Rows from block 5 of a small image classifier, named by matrix and row number. Rows with one number belong to one channel. Each number is 128 + 32 x the weight over its row's rms, rounded and kept within 0 to 255. All counts start at 0. Numbers have three digits each.
After each channel's rows are labels from the 100 images, of 14976, where the channel reaches its highest value: "responds to" is what is common among them. Only what is clearly more common there than usual is listed. The data: retinal OCT scans (Kermany 2017). In brackets: how many of the 100, against the usual share in percent.
# convs0: first 3x3 conv (model.blocks.5.convs.0.weight, 160x160x3x3, each kernel summed), inputs 0-159
# convs1: second 3x3 conv (model.blocks.5.convs.1.weight, 160x160x3x3, transposed, each kernel summed), outputs 0-159

convs0.109:158136136146141182174150178163192121107107199168180141146114112131125082171114138181134175076101118147090104193117167155161160149131200129157148160152132130130124105153132152172188149131108183168121135147126109175156124158174134162170139139121186152129087165123133101137141155143105113118114200125112111096114172098134155157153147120187175130147152180161080188146144153130108146099109150144178131173081171162112105232092163155092110127152154122127171109126142152145168137178164187
convs1.109:109140126170188099101120116095106125095118089083143159124132137128129066123066122135107142139108118094141083114134084092110112102079072109106173147101155087095139075091181090059118116084106171117189091101127122061111128024130107107153096152112157110078119063159119122072031184105115113108109105091072142120123128116133155100083119143090117146119119141103171130109158101040100116131127116090134076136129136140128092072145081128094121126076090107145154099122121120092108145107163090
responds to: finding: diabetic macular edema (68 vs 11.7)

convs0.48:058120149123082158062165088117127127097112069064111130082170129138128168079127116111164189093129142103138161116197108151118070106153063157147149129132117127130126156105109075128079087102117094103134163107112136130095128117152102083088097155093111120108099189097065104109097156068068164130190085167183147167156166109155141117144134122153102086123097112118129137120121052166137101094094143142142123106103085093071162107146069126119187142149157134148116115049143115133087150137158081
convs1.48:197149140111113101152110179202165131119102131135101135132114135144138113180154143127104095152150109180113131158080142150159173139134080117080105128126100131124149103166165179114119147121126113156097110166158111080160088137147091143114113169142215175139104110083220157182168123153067095134148134116160183146081132143165094172131142113147149163115123088142092031139107117127166146121173111161188111115095100151136080107154208156118130106188105168119129125084091078168189144116143142
responds to: finding: normal (90 vs 51.6)

convs0.116:114152160102160083080180196118149151121165180134103133129103182151145055046127070137086130146107177112172112155110143112121119129137118087089122140132120097143114121075123155120125135102072074140097139098162149103174152176069109090102101132134158117119095089127088114122123160154163133100165072106133106099175081160091098137115074118147108149048108089060154107107115135123099126098151109142102086138138107096127088139085126079182145128191079162119118127168176135137123074155129217
convs1.116:158112163140077095107184143112126144133136138065134138168142110115103130114094134131149084097118123106076106127022154126092145138179153147094118106117082085131148154138155098084113113124131157122142097135169102115090126100108072108124071122193126124115106117170143096125126157151098107048144125123080092139131097100082095042152107091161105134135145098125090084113137093095158139165079091118100175080131135111144109069156096092039131128090105096130097103090063127094216188113133116
responds to: finding: diabetic macular edema (100 vs 11.7)

convs0.44:081122090166117138131130186168091122128118134061155107081142142152171103140113076166154121100113132175116128144131181105150110160147125136103206141072085106161167155130125097171085141173055146119156114137130107164106117092083111089186128170123145134158119125138135128139178174172024094108103179156106165154151128113123144206141132108131157163123217154141125148122134097116122126110191090119100166147106113127087144155142080129097161124131186113159185149059152160083134144164122076
convs1.44:152096174109157135150170133098089133163181049170116144178132124106159105140085128077045171140140092103110140129161118174145136109102106048119148102080075145067127073111094126167116137072164130107129131079112095060154108113128144108116124133131152129164151123111078140092126122179159084103152096100052157155071117109108143135085136142118083118106103099142109142104122117089106134164126136073113071155114147099168085126086112113095084189124137081084118136175120176111042133116136091
responds to: finding: diabetic macular edema (42 vs 11.7)

convs0.54:126120082117103158168105145115107116125091071112123074176141067096098157124085153091178126138086162169138083141126135155157125145160041108110181137091145161122070136125097140147105085175120184130165087136098098173088198187120099167145158109114139127120139089090152099107130167104126068150088156137134110112137165122054079092151115135157155149114110104098142152084097071127105106101151130104112066192088070094139197143110140097117081087117155129116072083120132132098128103156143182
convs1.54:147082111162159145184085079120120126134158100161125196109170148126211134129145145071115151128157148086163124117124077156133151152183199115128120080092098112136088145139118123114103110042147123130095146124118146051132150129168105124089149096154160172136152167179070124089105118151153134227133123140146148135103161107180075139129156173128098107116088190142126112101127126178097132158139127069186195143091101109153152131168126142136136154163155106183072188145141109106079130130126113
responds to: finding: choroidal neovascularization (100 vs 29.4)

convs0.57:131106140137088083089148129070121145122145106130108073164103129154060113066075128078095137093141193126185151118133155151142102057122153141056121119085128130092134131157078097178117110120138107061143135170112159135154111157124142105107080142152119151113073140121129121141161043111107080168121122162106136130139139124123151087154158113111118082212130099131127115141135101145150182183123095135105140164177107142107143212106179127145082126051152189064070081137146118121113145093131158
convs1.57:143082123161163148137103103113180095109087110147119072177089123157069029095107101169155109128113142112176137097144106126113088157099126151123110150110105100164141130195081134154129131165117101191109152121155107108174123163108138133134133092162084135171078151084125186130118158077107141152139143142105109097087184093172127108117095112087158141132119125147106087093107110099078168122101102180236112147075129167129124142120099129141176074153127185165166036133160087120165128155115136
responds to: finding: normal (85 vs 51.6)

convs0.124:111130101155103123076155162116119097163095136089096145147148119126094131164084168107136158195096125123148127172179090117140089143136121106144102122131220142163138093110139134053127186121117115100160151133122081109134098143177085117111084146091119112106187168109164083111158129098150118069164116122134122092123127211154152099165163126205148123087089149110127168143102118169152143204095162111124116137147153105106101063108101143094116115205090127118088070132147154185205130075104091
convs1.124:162100132112174130155114106114117114086108137127124152106098138153143131116069142118116175057138122162110117097194104122092102085113133117163148077121107102127084146125068167194141152145118110121176126149112151118186141142113111134134102166157189044148121109101124164113103110139118104134126172212101144100147094156113110170057094094087182071094177104129131177051137163101101141121146107175143161166115071098135100103144137142088124174103137169098115118164073127139017099159142118
responds to: finding: diabetic macular edema (70 vs 11.7)

convs0.36:108101174074109088055121166140114119137125109106086130113084079141117131133120144119128127117126134159106082112166094162092112146131130110196114142132126098181117069077179103168141139088122152102099117126084123068114134096134074106084141105117077168088189161089091123150101083065167159149134103174131128124169124176091097088094140170146087076144053137074136144107123204164118111171083123137132106114139136108095098067039104119140087125072111168111146130121104120180073118132146112
convs1.36:140147167159122113159157150048111152132141073110100217123133145112197111175162085139139115167157077123143163113086136120145177125070093132072115137143109104171144164147102141134119151104114050175172141069129149126126098092134145126101136098147203157145128141124148152145072192145158106121183187156122161087140125068177150139125138156158117114145211143137146178130163141117100098173119137151112120166120146109137063065177089159104179149121144121155090149166102080145103109114105104
responds to: finding: normal (83 vs 51.6)

convs0.56:106124074120126123145094117167109112132095189127185120186149102139133088128124118165120113066163122114130141100109143165138109083105144109072184139123182144054119116120097111130124141104121151183164134144123125218186151093208126145148101099094127164093129082149125166130128148134079186202140142111078076179089143076104120161141138074113106148123126099104100099129123179138143077141135087153120144176085150119130186078166128078134173131101120126127132077109184084093103186170108164
convs1.56:113134070093088124151127161104083119165116078111048147109119154124125112167099085092141126180169118137115146158143064123157185136123094107102112145142119134145116175106145125070146121129112135122098150135093151022070097102157086116164108101131157135091098153218063105131058131146141118097134108062121103106152138227157115118146117142107120160123168130133195116101140076141073112135124154143173092114157110149118104082149106113076108184125139116182115173072140120137139118089132081
responds to: finding: diabetic macular edema (44 vs 11.7)

convs0.152:125133129132121111129087173162161141114111082139149092077110076121077143180100170114135124159101129158073156151140141130123171097181053160157149145149115100109123143171180122104123106114098082138115128134115137149096169173198109141172150171111176152179056101158131084123140122103149071089127145134113145145134179141110102133085162141126141120129133144172121145133119108193158118133046114126177136177056111184134170145129167151138086153103252100158115173154132186125103136109147174
convs1.152:101102063082187108142137090100121149099175105114178154173191164136132075090124122119079149154169074121157116101157103117051118173116162126166141158145118089160134146120123143080104119069138115119152152099111143096111153120128139125092131096091199120154166112103134125164146142105133151184128166148116154118113134090089119131103089145078098112159185143199111080166143154025127061134159088114110090114176137133181170119174111105122126081136073078107146139153143113116087130135161055
responds to: finding: choroidal neovascularization (83 vs 29.4)

convs0.145:088082138084133108134143108158156152121084099095126114156147082149163081104093114137126115117120173139126074120164128113180122154115125197135163128083153131174147105170107128157120165091110157103158093126128112156090132112125166114145111105053106143103163114087063095163081135156078158176126109139095175103142088176098156158079128059164158108139130184145139155075175102074085141112138107139126116092146131124106133067067121113112024140065158115089170082091136154154083125144148061
convs1.145:077143114164107102145179075124109107172120113125150120069092175183135090127112086195058079132140176125080082109110121187098168112101123133093120141102097129046167101176142142150124097108126116084138138094151125114151120209155154134108126099151155131178136147130094147158073183126120107068193108130110164176105128157136153158163126146130130133084102140135144134125150114097164148130162176149181144146105173113113115149177094160084200140230123141142183099075098137118119138151145120
responds to: finding: normal (95 vs 51.6)

convs0.129:143150135125078074114141143165110140199119122113107121114182080118123128109099054118135075118119117107115074147092121135099140093122098124042083120109125123088131110124110132136098112091074086134120171120084108118164076130137143080107130052129143165096069109093097163193157132120126120127131101153177085151085177057137093141117099125134154176111169085104100061114097161129121078081132077123088224134113181165126117128111137094106180080165105133113178135124135153157170102100156160
convs1.129:107129113109189108091124115112092127130128100160118111147113169163092150143150172113082171156175133124137140106096130115076167162128122131142144105150147130155055182096118150075207133129128149112146088155174155059156133131104102147122143130169240144156179103068117098133124175146170110111084113129101109135159099159080121186125136151106141178106181139161185098096115167126054157112163121088160123108195150183099121114166151135083141166113126154175137152122123154077082085096081102
responds to: finding: normal (88 vs 51.6)

convs0.0:120149143162090109143112114117116165167119160110128184115116079133128131077137086128138173074077107089124146074135093148182147086118155127155117106110131182110126062108178184140100083098052143170117180086096127129165166112120126129132115129093131114125179076145110163116126154091124143089187124097121137070098184057145098123073120116147164088051069084155142096126102177099099148175098160096097078157160138148156154093134118140139137128128158096102137079176146094144056099080161133
convs1.0:077158096034078142114148145136134109095087098118105106087152138131106118130076101153133100117126149128110091161131180081114104166192179107099120163151118132109087177098080144147156144128128097118129078141135056061131126175123087122111185123127082132133107133101097114120152082141093103106079140115121074132149080174075167126145131135106121144094144140136151177118134079118146138076153111113160174089151128110086226112057038116101125158117093151170131138078144116092116114076138175
responds to: finding: diabetic macular edema (62 vs 11.7)

convs0.98:090093077100085169092119152126129160170120144123073070084133073127147145179098075107121136041101127088111128093063122117102159109102165120101104091052163109092161164123097149089158153129147122079121089112098155119145127080106164125099150110108139125183090126126096140132134094102092050076121131131108179139133135192132127085092141096093142149171114129158096109158094105168144117088143094118116192139154119137097144072180167101117081151113108132093101091127162106096191131128107218
convs1.98:094136229122191104103114137088143156149135131098103070124092125134108100160116102121099090155166123153150128105080077153080136125171156148058123106113124119161141124113113074137086108136145073068132066115089069107094160052150174131171086131110106110092119131123114110070018150109101103098162133133118130091134120139091144133162082101145087155138104142147137111108122110100113165102081172135098116098137114143142103151143094145070169148149083120202108083150104159137139093130096052
responds to: finding: diabetic macular edema (100 vs 11.7)

convs0.14:127136215130067151112085136118115102123087121035128085096109109131082133150103158138148124143124155122144119119147145110137136177130052135120121145094138138152095123124103096141103169150098129123139115119099138060116112097161143109091127048096121166058185212100107148153154098098185144117130117158147126166123208162101134106184143114116122104127113140092131113112087064081125090115171144113076049124128105092065128177069118105116113135124141121137118106119073155157076156193156170
convs1.14:180086111047110081174128140135143097109096109118140138143115117127104104110138189089093112155171129113079178084160138147091128100109114145112149053110113186200070145142106132142137112090133116113101156173152150131147127129063133160147101158112137105181144078065122097086120104180086091140121145182111108124176089130158126117156124129114134146103216109108105100110096149177108089111113076099157152146119072184103097104166206100082137122122095132092100212148091161111142143106124089
responds to: finding: normal (97 vs 51.6)

convs0.84:127111113090159151169100085153148129165091068170089148109119123136156145096166076149141092090127117132171111138104130065134122158106126129141108107141152130125101152121127094122143134099080111117094095144143107096116078113139107101172132110119096142125084066072140192127088087173171161090104028124115102139122117143113064090111084119137067130089130104127124110088129112115122122080206107154114139148140130142124087086189126118156103154062129161125165083095169141106141117025101022
convs1.84:078125144129140134097104099123124097132199105139139090129132128090066091123132136149051144169076101125085181066126120125147115155012107099158070107141114080143064086076142185090110099106136111121118109110113096079070136098090164145156129155111117119091155158131133144138110101088139123092127103101178180124167102088134071141137138094059154192125128087175117109126106165121068098182068144117152109134134139163086129131160140123133154144130119091093160115105104172102141136095142056
responds to: finding: normal (100 vs 51.6)

convs0.2:126142088100120127059178140144114171168137164144103074112151097186132098123127139117107145108065153070124135134112132181072157154161134163134083113124173081094086138127105074102106058091045119123091166147110114111150104116098121168130073113089125163133103106101107127125114121174122116171116151127091093104095111178086166091142159105157124164150084152046072116084135069159117138086075116144110110152123128134159130108090073133117094079137154162119119104097089177069156183131060128
convs1.2:117116175099115183162110126127143141081067139102142133082089097143120127188141105103204087118124121112124108093109130207138149113156151219177119142142074149091070157147112090143153188146096149103120145113148105128147122095145091071087183118108119128126137139125117093091117081109111157125117125083147113099124103157112115109110095095084129119109178102107129121135087153082140071109161138123070108114096047117084125145086093057137143066116150110126116095200167100077095169167072171
responds to: finding: diabetic macular edema (44 vs 11.7)

convs0.42:095161127116126108128142162173077127112070180099178110042089155145117062105098106148116193150095116095128107122140126155144113133135046105145141138133169141127129118138091166142083115104096145101109169130176119123148080082152130102125094095154109120149120146140120128101083133178097096102088120190147148077114101108093115133055127128102144156107114093153137139101112045145057121133093088117130033108087132096111117064076153089125154115160085121126126095132056142079123149091183079
convs1.42:132053117147099174122079189142124082133105156116124101170121088157181102156104129091163106129129153126096146112101138128203129176118164073163088107154160139127075123140212107118171141158106119145108149119146099124196092187112095077106142140141130189120163086082095093137133117122076158079112150090158119140079139187109117099147133081173150154109133158157160075137099127149159162102140096119175075129127105173152085132111125222167103101120146104118088133088153159098098078111178145
responds to: finding: normal (82 vs 51.6)

convs0.62:077096114088117110157136119119172123083101097133081165198116139134123187149149161158155085094112109145068084105182148085187198114113134118120100110138132153118200108087201088187180143161134132083160158135113126167157153128131175205142115153122185131120108146148182127104145106098115130159127153120078106154086180162132163081119114118147177085186089085114153127149146133165141119135164176137109174193121125164077137089127120105114118119115107140075118111104107110138122057147155185
convs1.62:184114152180115141129142108103175142104141135128130099154097142148120122086125091145170166145067119134092091107202141182092121118061175114085171110089136102123169083133187133080077101112141125118146137155148117135116144093103081131100071149145145084118106131144111133098064201159083136102140095111146090119131140043126171096156088095146151103110079160107094096138175138132121140091126137145193151101181103064168044133110110116141062116104121088092150143107122053112152126126152178
responds to: finding: diabetic macular edema (99 vs 11.7)

convs0.96:135123177124125162064136100138103147174127105128109134134154162141231139135117102120103133063105103097083087196105161161120153142088156110127148146077147144108177141111158088160100078090101119191091095099156136133078093121091139144162113109030184087145124037142142146101044165183117128134169159122131128124144156165120106175075111124148137102085051153123159129151134115123141068073163135166118089158158135126128138082080090080136127118157110099124109108120106130125137108139113148
convs1.96:101103154140091078130155195126160161141119130150111087161138120121082123060151129120094119111104099103139155105110091156142054095125120136126091076107035129049167151103122152155088096114086132092089167114123120121119143073126171132088101133114056161096106135146111073123135091163124138092132156083181141131154119130063199117149071080087106106092143133116061095120156136071175140131083117107099142122089129119106097079145122081176091090086166083072097083152128112098138134134136118
responds to: finding: diabetic macular edema (98 vs 11.7)

convs0.123:125109111144143083077106078139082098121130135093092140055100148165136119100122163118144037103101165112196150111134158215088121131113151125127146121174125080131195144070072118133114123098135130108152154130147133069097150081093159062103128121042102170045132119093083132141148112116084146131149080141134143133151152058127129134124143096142061132153151109089172137198144126131117152132113085134141092073115148082114151067145105123113126149087137175101113106149128161128125162122116063
convs1.123:090124107143099104153134110162054115102165130138154056171093130153084083174150141150141094177156152092123121120086124123102171143063033145120153107135092180172120119091103119112138114107132156089124115169131141113144103108149127093111098131131187204160121106098185123183108110149124086089129130153107120099093077121132115131132116170093129157079138122115146078097154132161051130125125109141114067143093114172188124106142171133061181104151106140124191127233123127129147116138076087
responds to: finding: normal (100 vs 51.6)

convs0.101:124165126121169107138106127134172099140071140069130130190068065132109099182183112148109122089078098152133130077117126133069123107067137092112128121108090125151107081141123132090155238130059099126152165117120119127105179127096085121137179120104156073145163149114102118100135119101151153089118152140149167158153131025087158178099130082059087141152167115107164143115152063120110131122209107111095104095138136083152137138165152110153128101139107122114136120072098146167107161140122153
convs1.101:100084091103106085105147081079155147096170073153119074085097117128137145120108192093111138108090097116090136110115158103124092060132086158119124165114161092150100157098160040151121086106144136092099174121133095062120134073117089089128128054102113147066112082125178098113110131142146104127123151111120158148132131146128160065135077123064132114133067076102132086172102191127120113133093179135105128190103137112133139124084098121065139100061114131162064149141098116106089132085129108
responds to: finding: diabetic macular edema (63 vs 11.7)

convs0.94:104129063121074055123069126157089123123115101110099086104111174139121075128110133130100127116118170116204101098066134140102126110087144092151109095129101152107148142126139062109125117077071115151074113129145109069095126071077136146096155118074119152097143138109114051127077095146159155153101109125149105169076125104081096122118101090153093117098132132062111124141150092112098183093096072140071092077170119073083142132118090114161102158117124149113143096144142138125111148123127016
convs1.94:168165179137115148121139159161135071144197109102185095228110148096061051156100092132121152138113124144137158109117090105156119133075085081131162096109085091094103082164134143175102141126101167143147142143127134118115161130121157105162075135119106136191138053115139148141110103137129123114119099145072105096156130109160127123160112145149163198107152135142135063081146131094057091153107128107160109101077079205196084082121136149112181127129099120097115125124092161159134114107093091
responds to: finding: normal (100 vs 51.6)

convs0.100:087132112148056159148175090120076150137132092169093122119106074113133121131122141091103091081145106163137143093187092052100132119161128116175182097154100082143107110133139145151152121112163142090036054127133162115181152115100175139128139181105089094129083106083083123131181137138142133119117127142143131094141128111161090093132118131077106109060154119139130193110086064144058084192131173087094153093112122141118130120139149128121142106139105083104091152174114158093134106073178189
convs1.100:151140116104176029089110096085092128136109101076150166168149139065101151109181167117080127084120086099113063112163221147126052112161145120174141154173128074152114133125155129178089128121122122088212098122077099119144091141143088136085137104112149131134180152130111134173087114052133159135123108124093048179122108137140120121105161102094088161134130119137117155065111114133134122157069121101081120170148120162114114088071131134108121164108124103157138151121158144171099140147155097
responds to: finding: choroidal neovascularization (97 vs 29.4)

convs0.107:108096111125063121134150147113139158080119150135087105015103109161086162119147166109188183118097128072124142158125151169114105180127158134164140126160182142154147125101163175132103148168125136081104170127104119122118076196144126104096105184150208148147055164080137079114177115131081138100148083099142100125106143194104165175059128116155138148113089160154086113103152125147111165143076148121144097060144124156152126173152092134132128153156146153160119069179128160106105134097135134
convs1.107:072140114154165112125132162110135138105135140104134160226131085104116152136158090146120098134098057179169148165153140136102087096161119109150182069133154118081152129136184107111088176117115170129156100075089101103125123138104131153145084147149122099146176091115184145083171098133062145106124154171080170124100092051102127129112107096160133117157135128103107117135127115155148151100138108125075201147121113101253164138105141095119152113108132061087072090099169141117145132174144150
responds to: finding: diabetic macular edema (40 vs 11.7)

convs0.32:101146173149144039171090118120089147094099161116098128096143139112101169123113083145156110134146142135081171145092089120152091172121196131087103094118071105105173098147100127131136151130167092083120131083165124100110099090174075098170163108168143106197124087113117123123134132142165115089130111128133133105150056165104140085029069165095121107110044108123143086115173155115097104132117094141097128110148111133141132138182160121144151184179164139115101110125122169133138066118156218
convs1.32:147073182093111080161117110173100173106169124081082116140108126113169132130107098165077080099169043122129111138116126090093113145150144156154081069105106175080126136088184097114109171150097105111166090082129067153145126144148083067164112131119090102140127085171145126074140108115129104111089140104151119126150106143126169143188086123094082124127126077126120178099146097100141167123134155099094167069127073120177168153052135161083129113125112046097132137082103180088134110120102126
responds to: finding: diabetic macular edema (98 vs 11.7)

convs0.157:114071121107115158090154206137105193100085184066110107077146126094133145125148113119114168121083124085108161095151108126121168135104176101127114086108136123147186164091112165093111179141087102140141131106092138125130108178137098092073137144122093087147095096126135152041137118151093139099116164132154110165129170146130199150136054090156146101151076174171075092080148134139160102106170097163087113085144097057134167148165060076126077155088150152135090134114118148126097115132115155
convs1.157:137123159154053069098115117077092149118128126105136176192132137149098179139081065159109143109138121160135086145135150130088093129102202085143123070107117129136128101162074111114097160167129089146103100094120115111117095110131115065172111151136083081102150163127171125137137165096121113108110106104138089094155103102169083133109168128117106163067105116076126079076147114177115144103108127118157206156079113084189151164076146166082146144115163114117177113101169164134137128193044105
responds to: finding: diabetic macular edema (83 vs 11.7)

convs0.68:119103141145111134120106198121120098163122149124147066118116109138062172092130140111174111097148124139061176113104129132138154113160140157129086156120207126107195113113089083098155122204117096124163148143065092107126130089092106159100099139164124137104107158145147134097130114166122161141129057125124125114063168108094075103113125134094130082115109152111141149079143110154128122106203182174119096089152141100141167056145132109185064181100138148108126141122130104120029075138145057
convs1.68:127101095128130142184129177119037125136083048147124178107158112092122065105157090139083170119149111138155129121117098158138129151104099140125105111087068124091211144167134157147100137130123122167095129125124186118079126109118102122149125114148100105121147095123115091155135111117102143213136189149163119179175166070161127141120142138138147130093113039104071121193094168133089133198094161145197143123116113148106170064103109129127172117099117105107137169076078146127165108094154138
responds to: finding: normal (89 vs 51.6)

convs0.47:140121105074077067158063179149103061133149083134134147109060140107103090160132135094043119106091097148121152150141083127134109127128077154154125163093090143108174087096100066087134105112118145181152114092143130171113134137128073105139118089170075095125151119097133118136096124083134069102096132126151146100136111122114171178068074138149125164202088110181104155158195114127082093120091123104102118145131112128099142147179113093087116114143117088115161127133094172108069145049126170
convs1.47:071178097072203093103074128111102119099131149131166172085110128102161179162123081111113134168175157153110146135081132089148088153094106177085061100110144081155170127087148104116187113090133046113119110165110132099116163084109107118115143149119163123118107137149140147086114186128133081136078137111133135090169115090122154126128114101150076100111159143082165068141115170142127073146129133118043125119190107111089157143156143132089085129103133150113066129040086149084105123113127102
responds to: finding: choroidal neovascularization (69 vs 29.4)

convs0.105:080084047131030101148148155155135111128148122160153106079104115121144085082156142097111038109154135139132165098120126115107103096111117062139151124052167145121140131159157100110110094073125170116118166107144152139117150086147123116175131141162099122101167128085135129097106124097124154142153165107106101146104124076122051199114076151056085138128133123123137139142155157164068141145100110106092089118145107104105160060129187095143137157115124136157076134105138092110019152124108158
convs1.105:166178192150146125118129129106115114139124130114134110128133143120124044115119082127081126149148132135089175100113122123145077097069139145138074153157145151124108080142097112120148081166093106162141106176153138059175111108105170087120131118102111162144084125146107128153134152115091079118148159135107122114137140224125122086191136100171132142150055153151074071084097085103233167133082211135149143145139122154098073158088088167119134125102125104128120129144080131131205110158139076
responds to: finding: choroidal neovascularization (59 vs 29.4)

convs0.93:125098108165144132150207153127107155104123111130159093087169120128111136047132130082150154165111142102088139099148173129138145109149149135101105167081200160101171136085104151127099130145152101112120111127121070097166087196173131097079108183102234131075117108155078139120139115128155162091096160064145115151089165158122142102091111127153097053159154091168130103166170165175089160155113131102148130103168142109063154168113129119109135125058126189125104134151088128077112138109136163
convs1.93:080082168160068139067121177150142138063117142064095156140139133139159132122175100194128125071132138160091131143111144114109135088130160141096118111052116108089130100132176131121114167135084089143150123110167120106105096097106118099092087118135106123160151077073194105088158105143073085106135120158164127110083115112090097178151099121075186191097089168086140065124127156133172097106130112135087160068135112155129097143056122102145118085139128079104147122067131088098148161158135073
responds to: finding: diabetic macular edema (94 vs 11.7)

convs0.18:130153107088040073077093133093110131112137179095119159093094109139069139092105110121121174087134176092120174100161097163063105130103081095132170123157173062082097156129115081151103088106187147107129062144118096080092116100112086115081111115099140175033125144095142096132121067129136098117109117131082145106149152129104122093145139148061108106106127110132104122177137092144103142173095114158070152109156106093114112119147122170108143172155098149087083106088120112090138187172134088
convs1.18:158120164171175150146118153096130069078139146176192103176068124093111052178122117097177136129121125114140104098125118094094114144071107114147146139142107107161070122154062114125103135160123156142093095119146143079142181118180155151138157128153176085137131140114094146102116114160122132183138111137148158064161132082160091132083118135114106162081092110117135052060150101135051122179145115117145095153103118210098156126087105175097161159085155153089118166146146128161082073100115090
responds to: finding: normal (96 vs 51.6)

convs0.12:093169104110090111122166156145091109149134119129133110156150148119114136135143130152151117076093101083077111132054102186086135145101149163119106131177090104129125062059101085126158136086105132139110167118079102114142135093061105130107084145150104119094100126127094136092070076078075146151158119162141149017143130203119140182145136111115083126102101161089103176138122108116065129101109135151105058147107131091136099107148084102130113100105138058092135072138083156121125123077186088
convs1.12:128137154160138185103111103114108124121105131100135148080153131109150131100072112139133162148150141095157095146123175069166136112192105106104162127113072110107128159157188052081186149144097101106114081105131118060172144066134090111134197090158102129098115126119098140115088192130160094114076170105137068087086141079159092142179118119149083159111134159129091120077125122163114110154141132154112159120099134126076151123076093159142109104129199145172146154143187116081216125143100187
responds to: finding: diabetic macular edema (29 vs 11.7)

convs0.4:142102131112150195113102132069091152163084143136119111132104173162153130147082116136128104233139116145143132165158084126147084027124099121101136112093126138059107147127130111131174145125138099045128070126155138061124122129088086118062129141131097084114115182103129141114148108115165093038131153101125080124118092150073078094202109190130128129142063148113131075129140181148116109128190160151095087114107089091128116208119111139119121139147118142128138147127135119134093134144100111
convs1.4:129090131173153114041111162132100134086127164082174095122114154136162070112121118140148094091133105123185115104102130092113163169183207140098101159119153087062089166111169087131085122126107129119151075131129109125144145108108142113141077141162099121095124176134104168090056103113117128140138167096156088110129139063182103078170185103153123142163136091099141114116073113073121192167106124143160137112118095118165131142124092114103121113190107112062083087119185183102081134130073102
responds to: finding: diabetic macular edema (96 vs 11.7)

convs0.75:127125101150104081141146122154141102119160136120123109144129107101137079099166140111169116095114102128156106177121110136115063160101239125125164087100104131155079141132082141104101151090106088151109096112127095129174142071086139188111143082157143089045100120182066136081089159076169140113159096131090107088133108093126052146134116197144102117150097122096188143137152135112127142100091068116098088114102135151114135116036101092118111077102130123139106073113157143128169058099119161
convs1.75:144122048119088126107144135105152118107100156164124077067131174110056145144146192122131150123121147087111127110150104119116140070138062155138149186149119136081099200116117133131113131092135150079135120167123140103101177091071103116142112118100144060102105108141126126149086090195087112082104150152189085164137069169146169141143158172112146126094101151133138113125112146103123097098118146078099141130113175112154106072182133119072107164206133141123129213122052091106094126161099099
responds to: finding: normal (87 vs 51.6)

convs0.55:139182112112129092105136160119146093091097192180128093119105108143137105113108131154123150068165113119131187098098112144110092127097106095182190132153161142189118154169181136137109027145126137060127091134129132102145122062116150079140148134117097134065127152102134130092089134096121139127153111154123162119120088091109131108106106174125106059088149105088150173134148079155077162136120131177086071178122123150095089102110139108106077134059086199107116064149117104128081144075104081
convs1.55:101133120141084122135095104147083058112118133136139077208081178142064064117138144105136147188139161171116151154116124133147127145047094097128112129127095085116086121121112139166140132113139120149138131123110107133149109182136128105115154142113114138175136134114169147149116058148090152117110100143103126139111150124148112133102163131098141144085175175185123091077116158105007105188115091137221076138084138120145144114127130165115189173178090137177191104163156177129114155161147096
responds to: finding: normal (99 vs 51.6)

convs0.39:164113092185153151128102151109154163155117161154158096133139071130138133130127103138105152086135118121102154103164088112113171110176139113160103103076109087179067119104141051130144152119133117102130137117147167163101105111124105144171085050169118151180094102108084150140189125166154131155074152117111140100100133108125045075155145095138099093076127101081189117137134113160146093098143124131141159131085124116162124100029123128102146115195208142129113137115118119126164166095092024
convs1.39:125109165193146100132092145090113135109092158087094149112107157112136108188076138129116155146117107114137166144166167112158138107198214123112121113152128109187116195106158120139141165142127156131135088123102131078153119055157084109156166042093146081147110114094085157083106151109195095096086119103152148064171087170079119127121096139113138091127130145136144097081123106128133180122111141138163120179173095096148094121146153146159131166112156062111124106126077057085111141159110205
responds to: finding: diabetic macular edema (76 vs 11.7)

convs0.34:113124105131173086141212134104155104186142143078141185094133075143121113073130106123100135145158100144069103122192142126143110136125173152082075166061111143151120117126116206190152076070148090157114153134164139188132146135116168206159141101188162111073115113133115068118130179119124151102146104154132107062133128148109119114153083138141147108129107104067178096128111091169128116129132099131105157140083167142111104116152196084128104091106101158133148130073158089172165113166089134
convs1.34:105095105150081111099165126175058110108097112131110158129094160135091076130142170145122103118099183109118127127110056157078195186074086105132141091116133113128112144078096123093075119111082208177106071152162111101095163097091060170161114130152127143101161133118148124109120096162085121129116122126137080136119081164093127107090120122092159131172100106138075097143152087102156117143117187134126165083154084148128143108175062181059115138146104141132101148139089060105174137095088100
responds to: finding: diabetic macular edema (59 vs 11.7); finding: drusen (28 vs 7.4)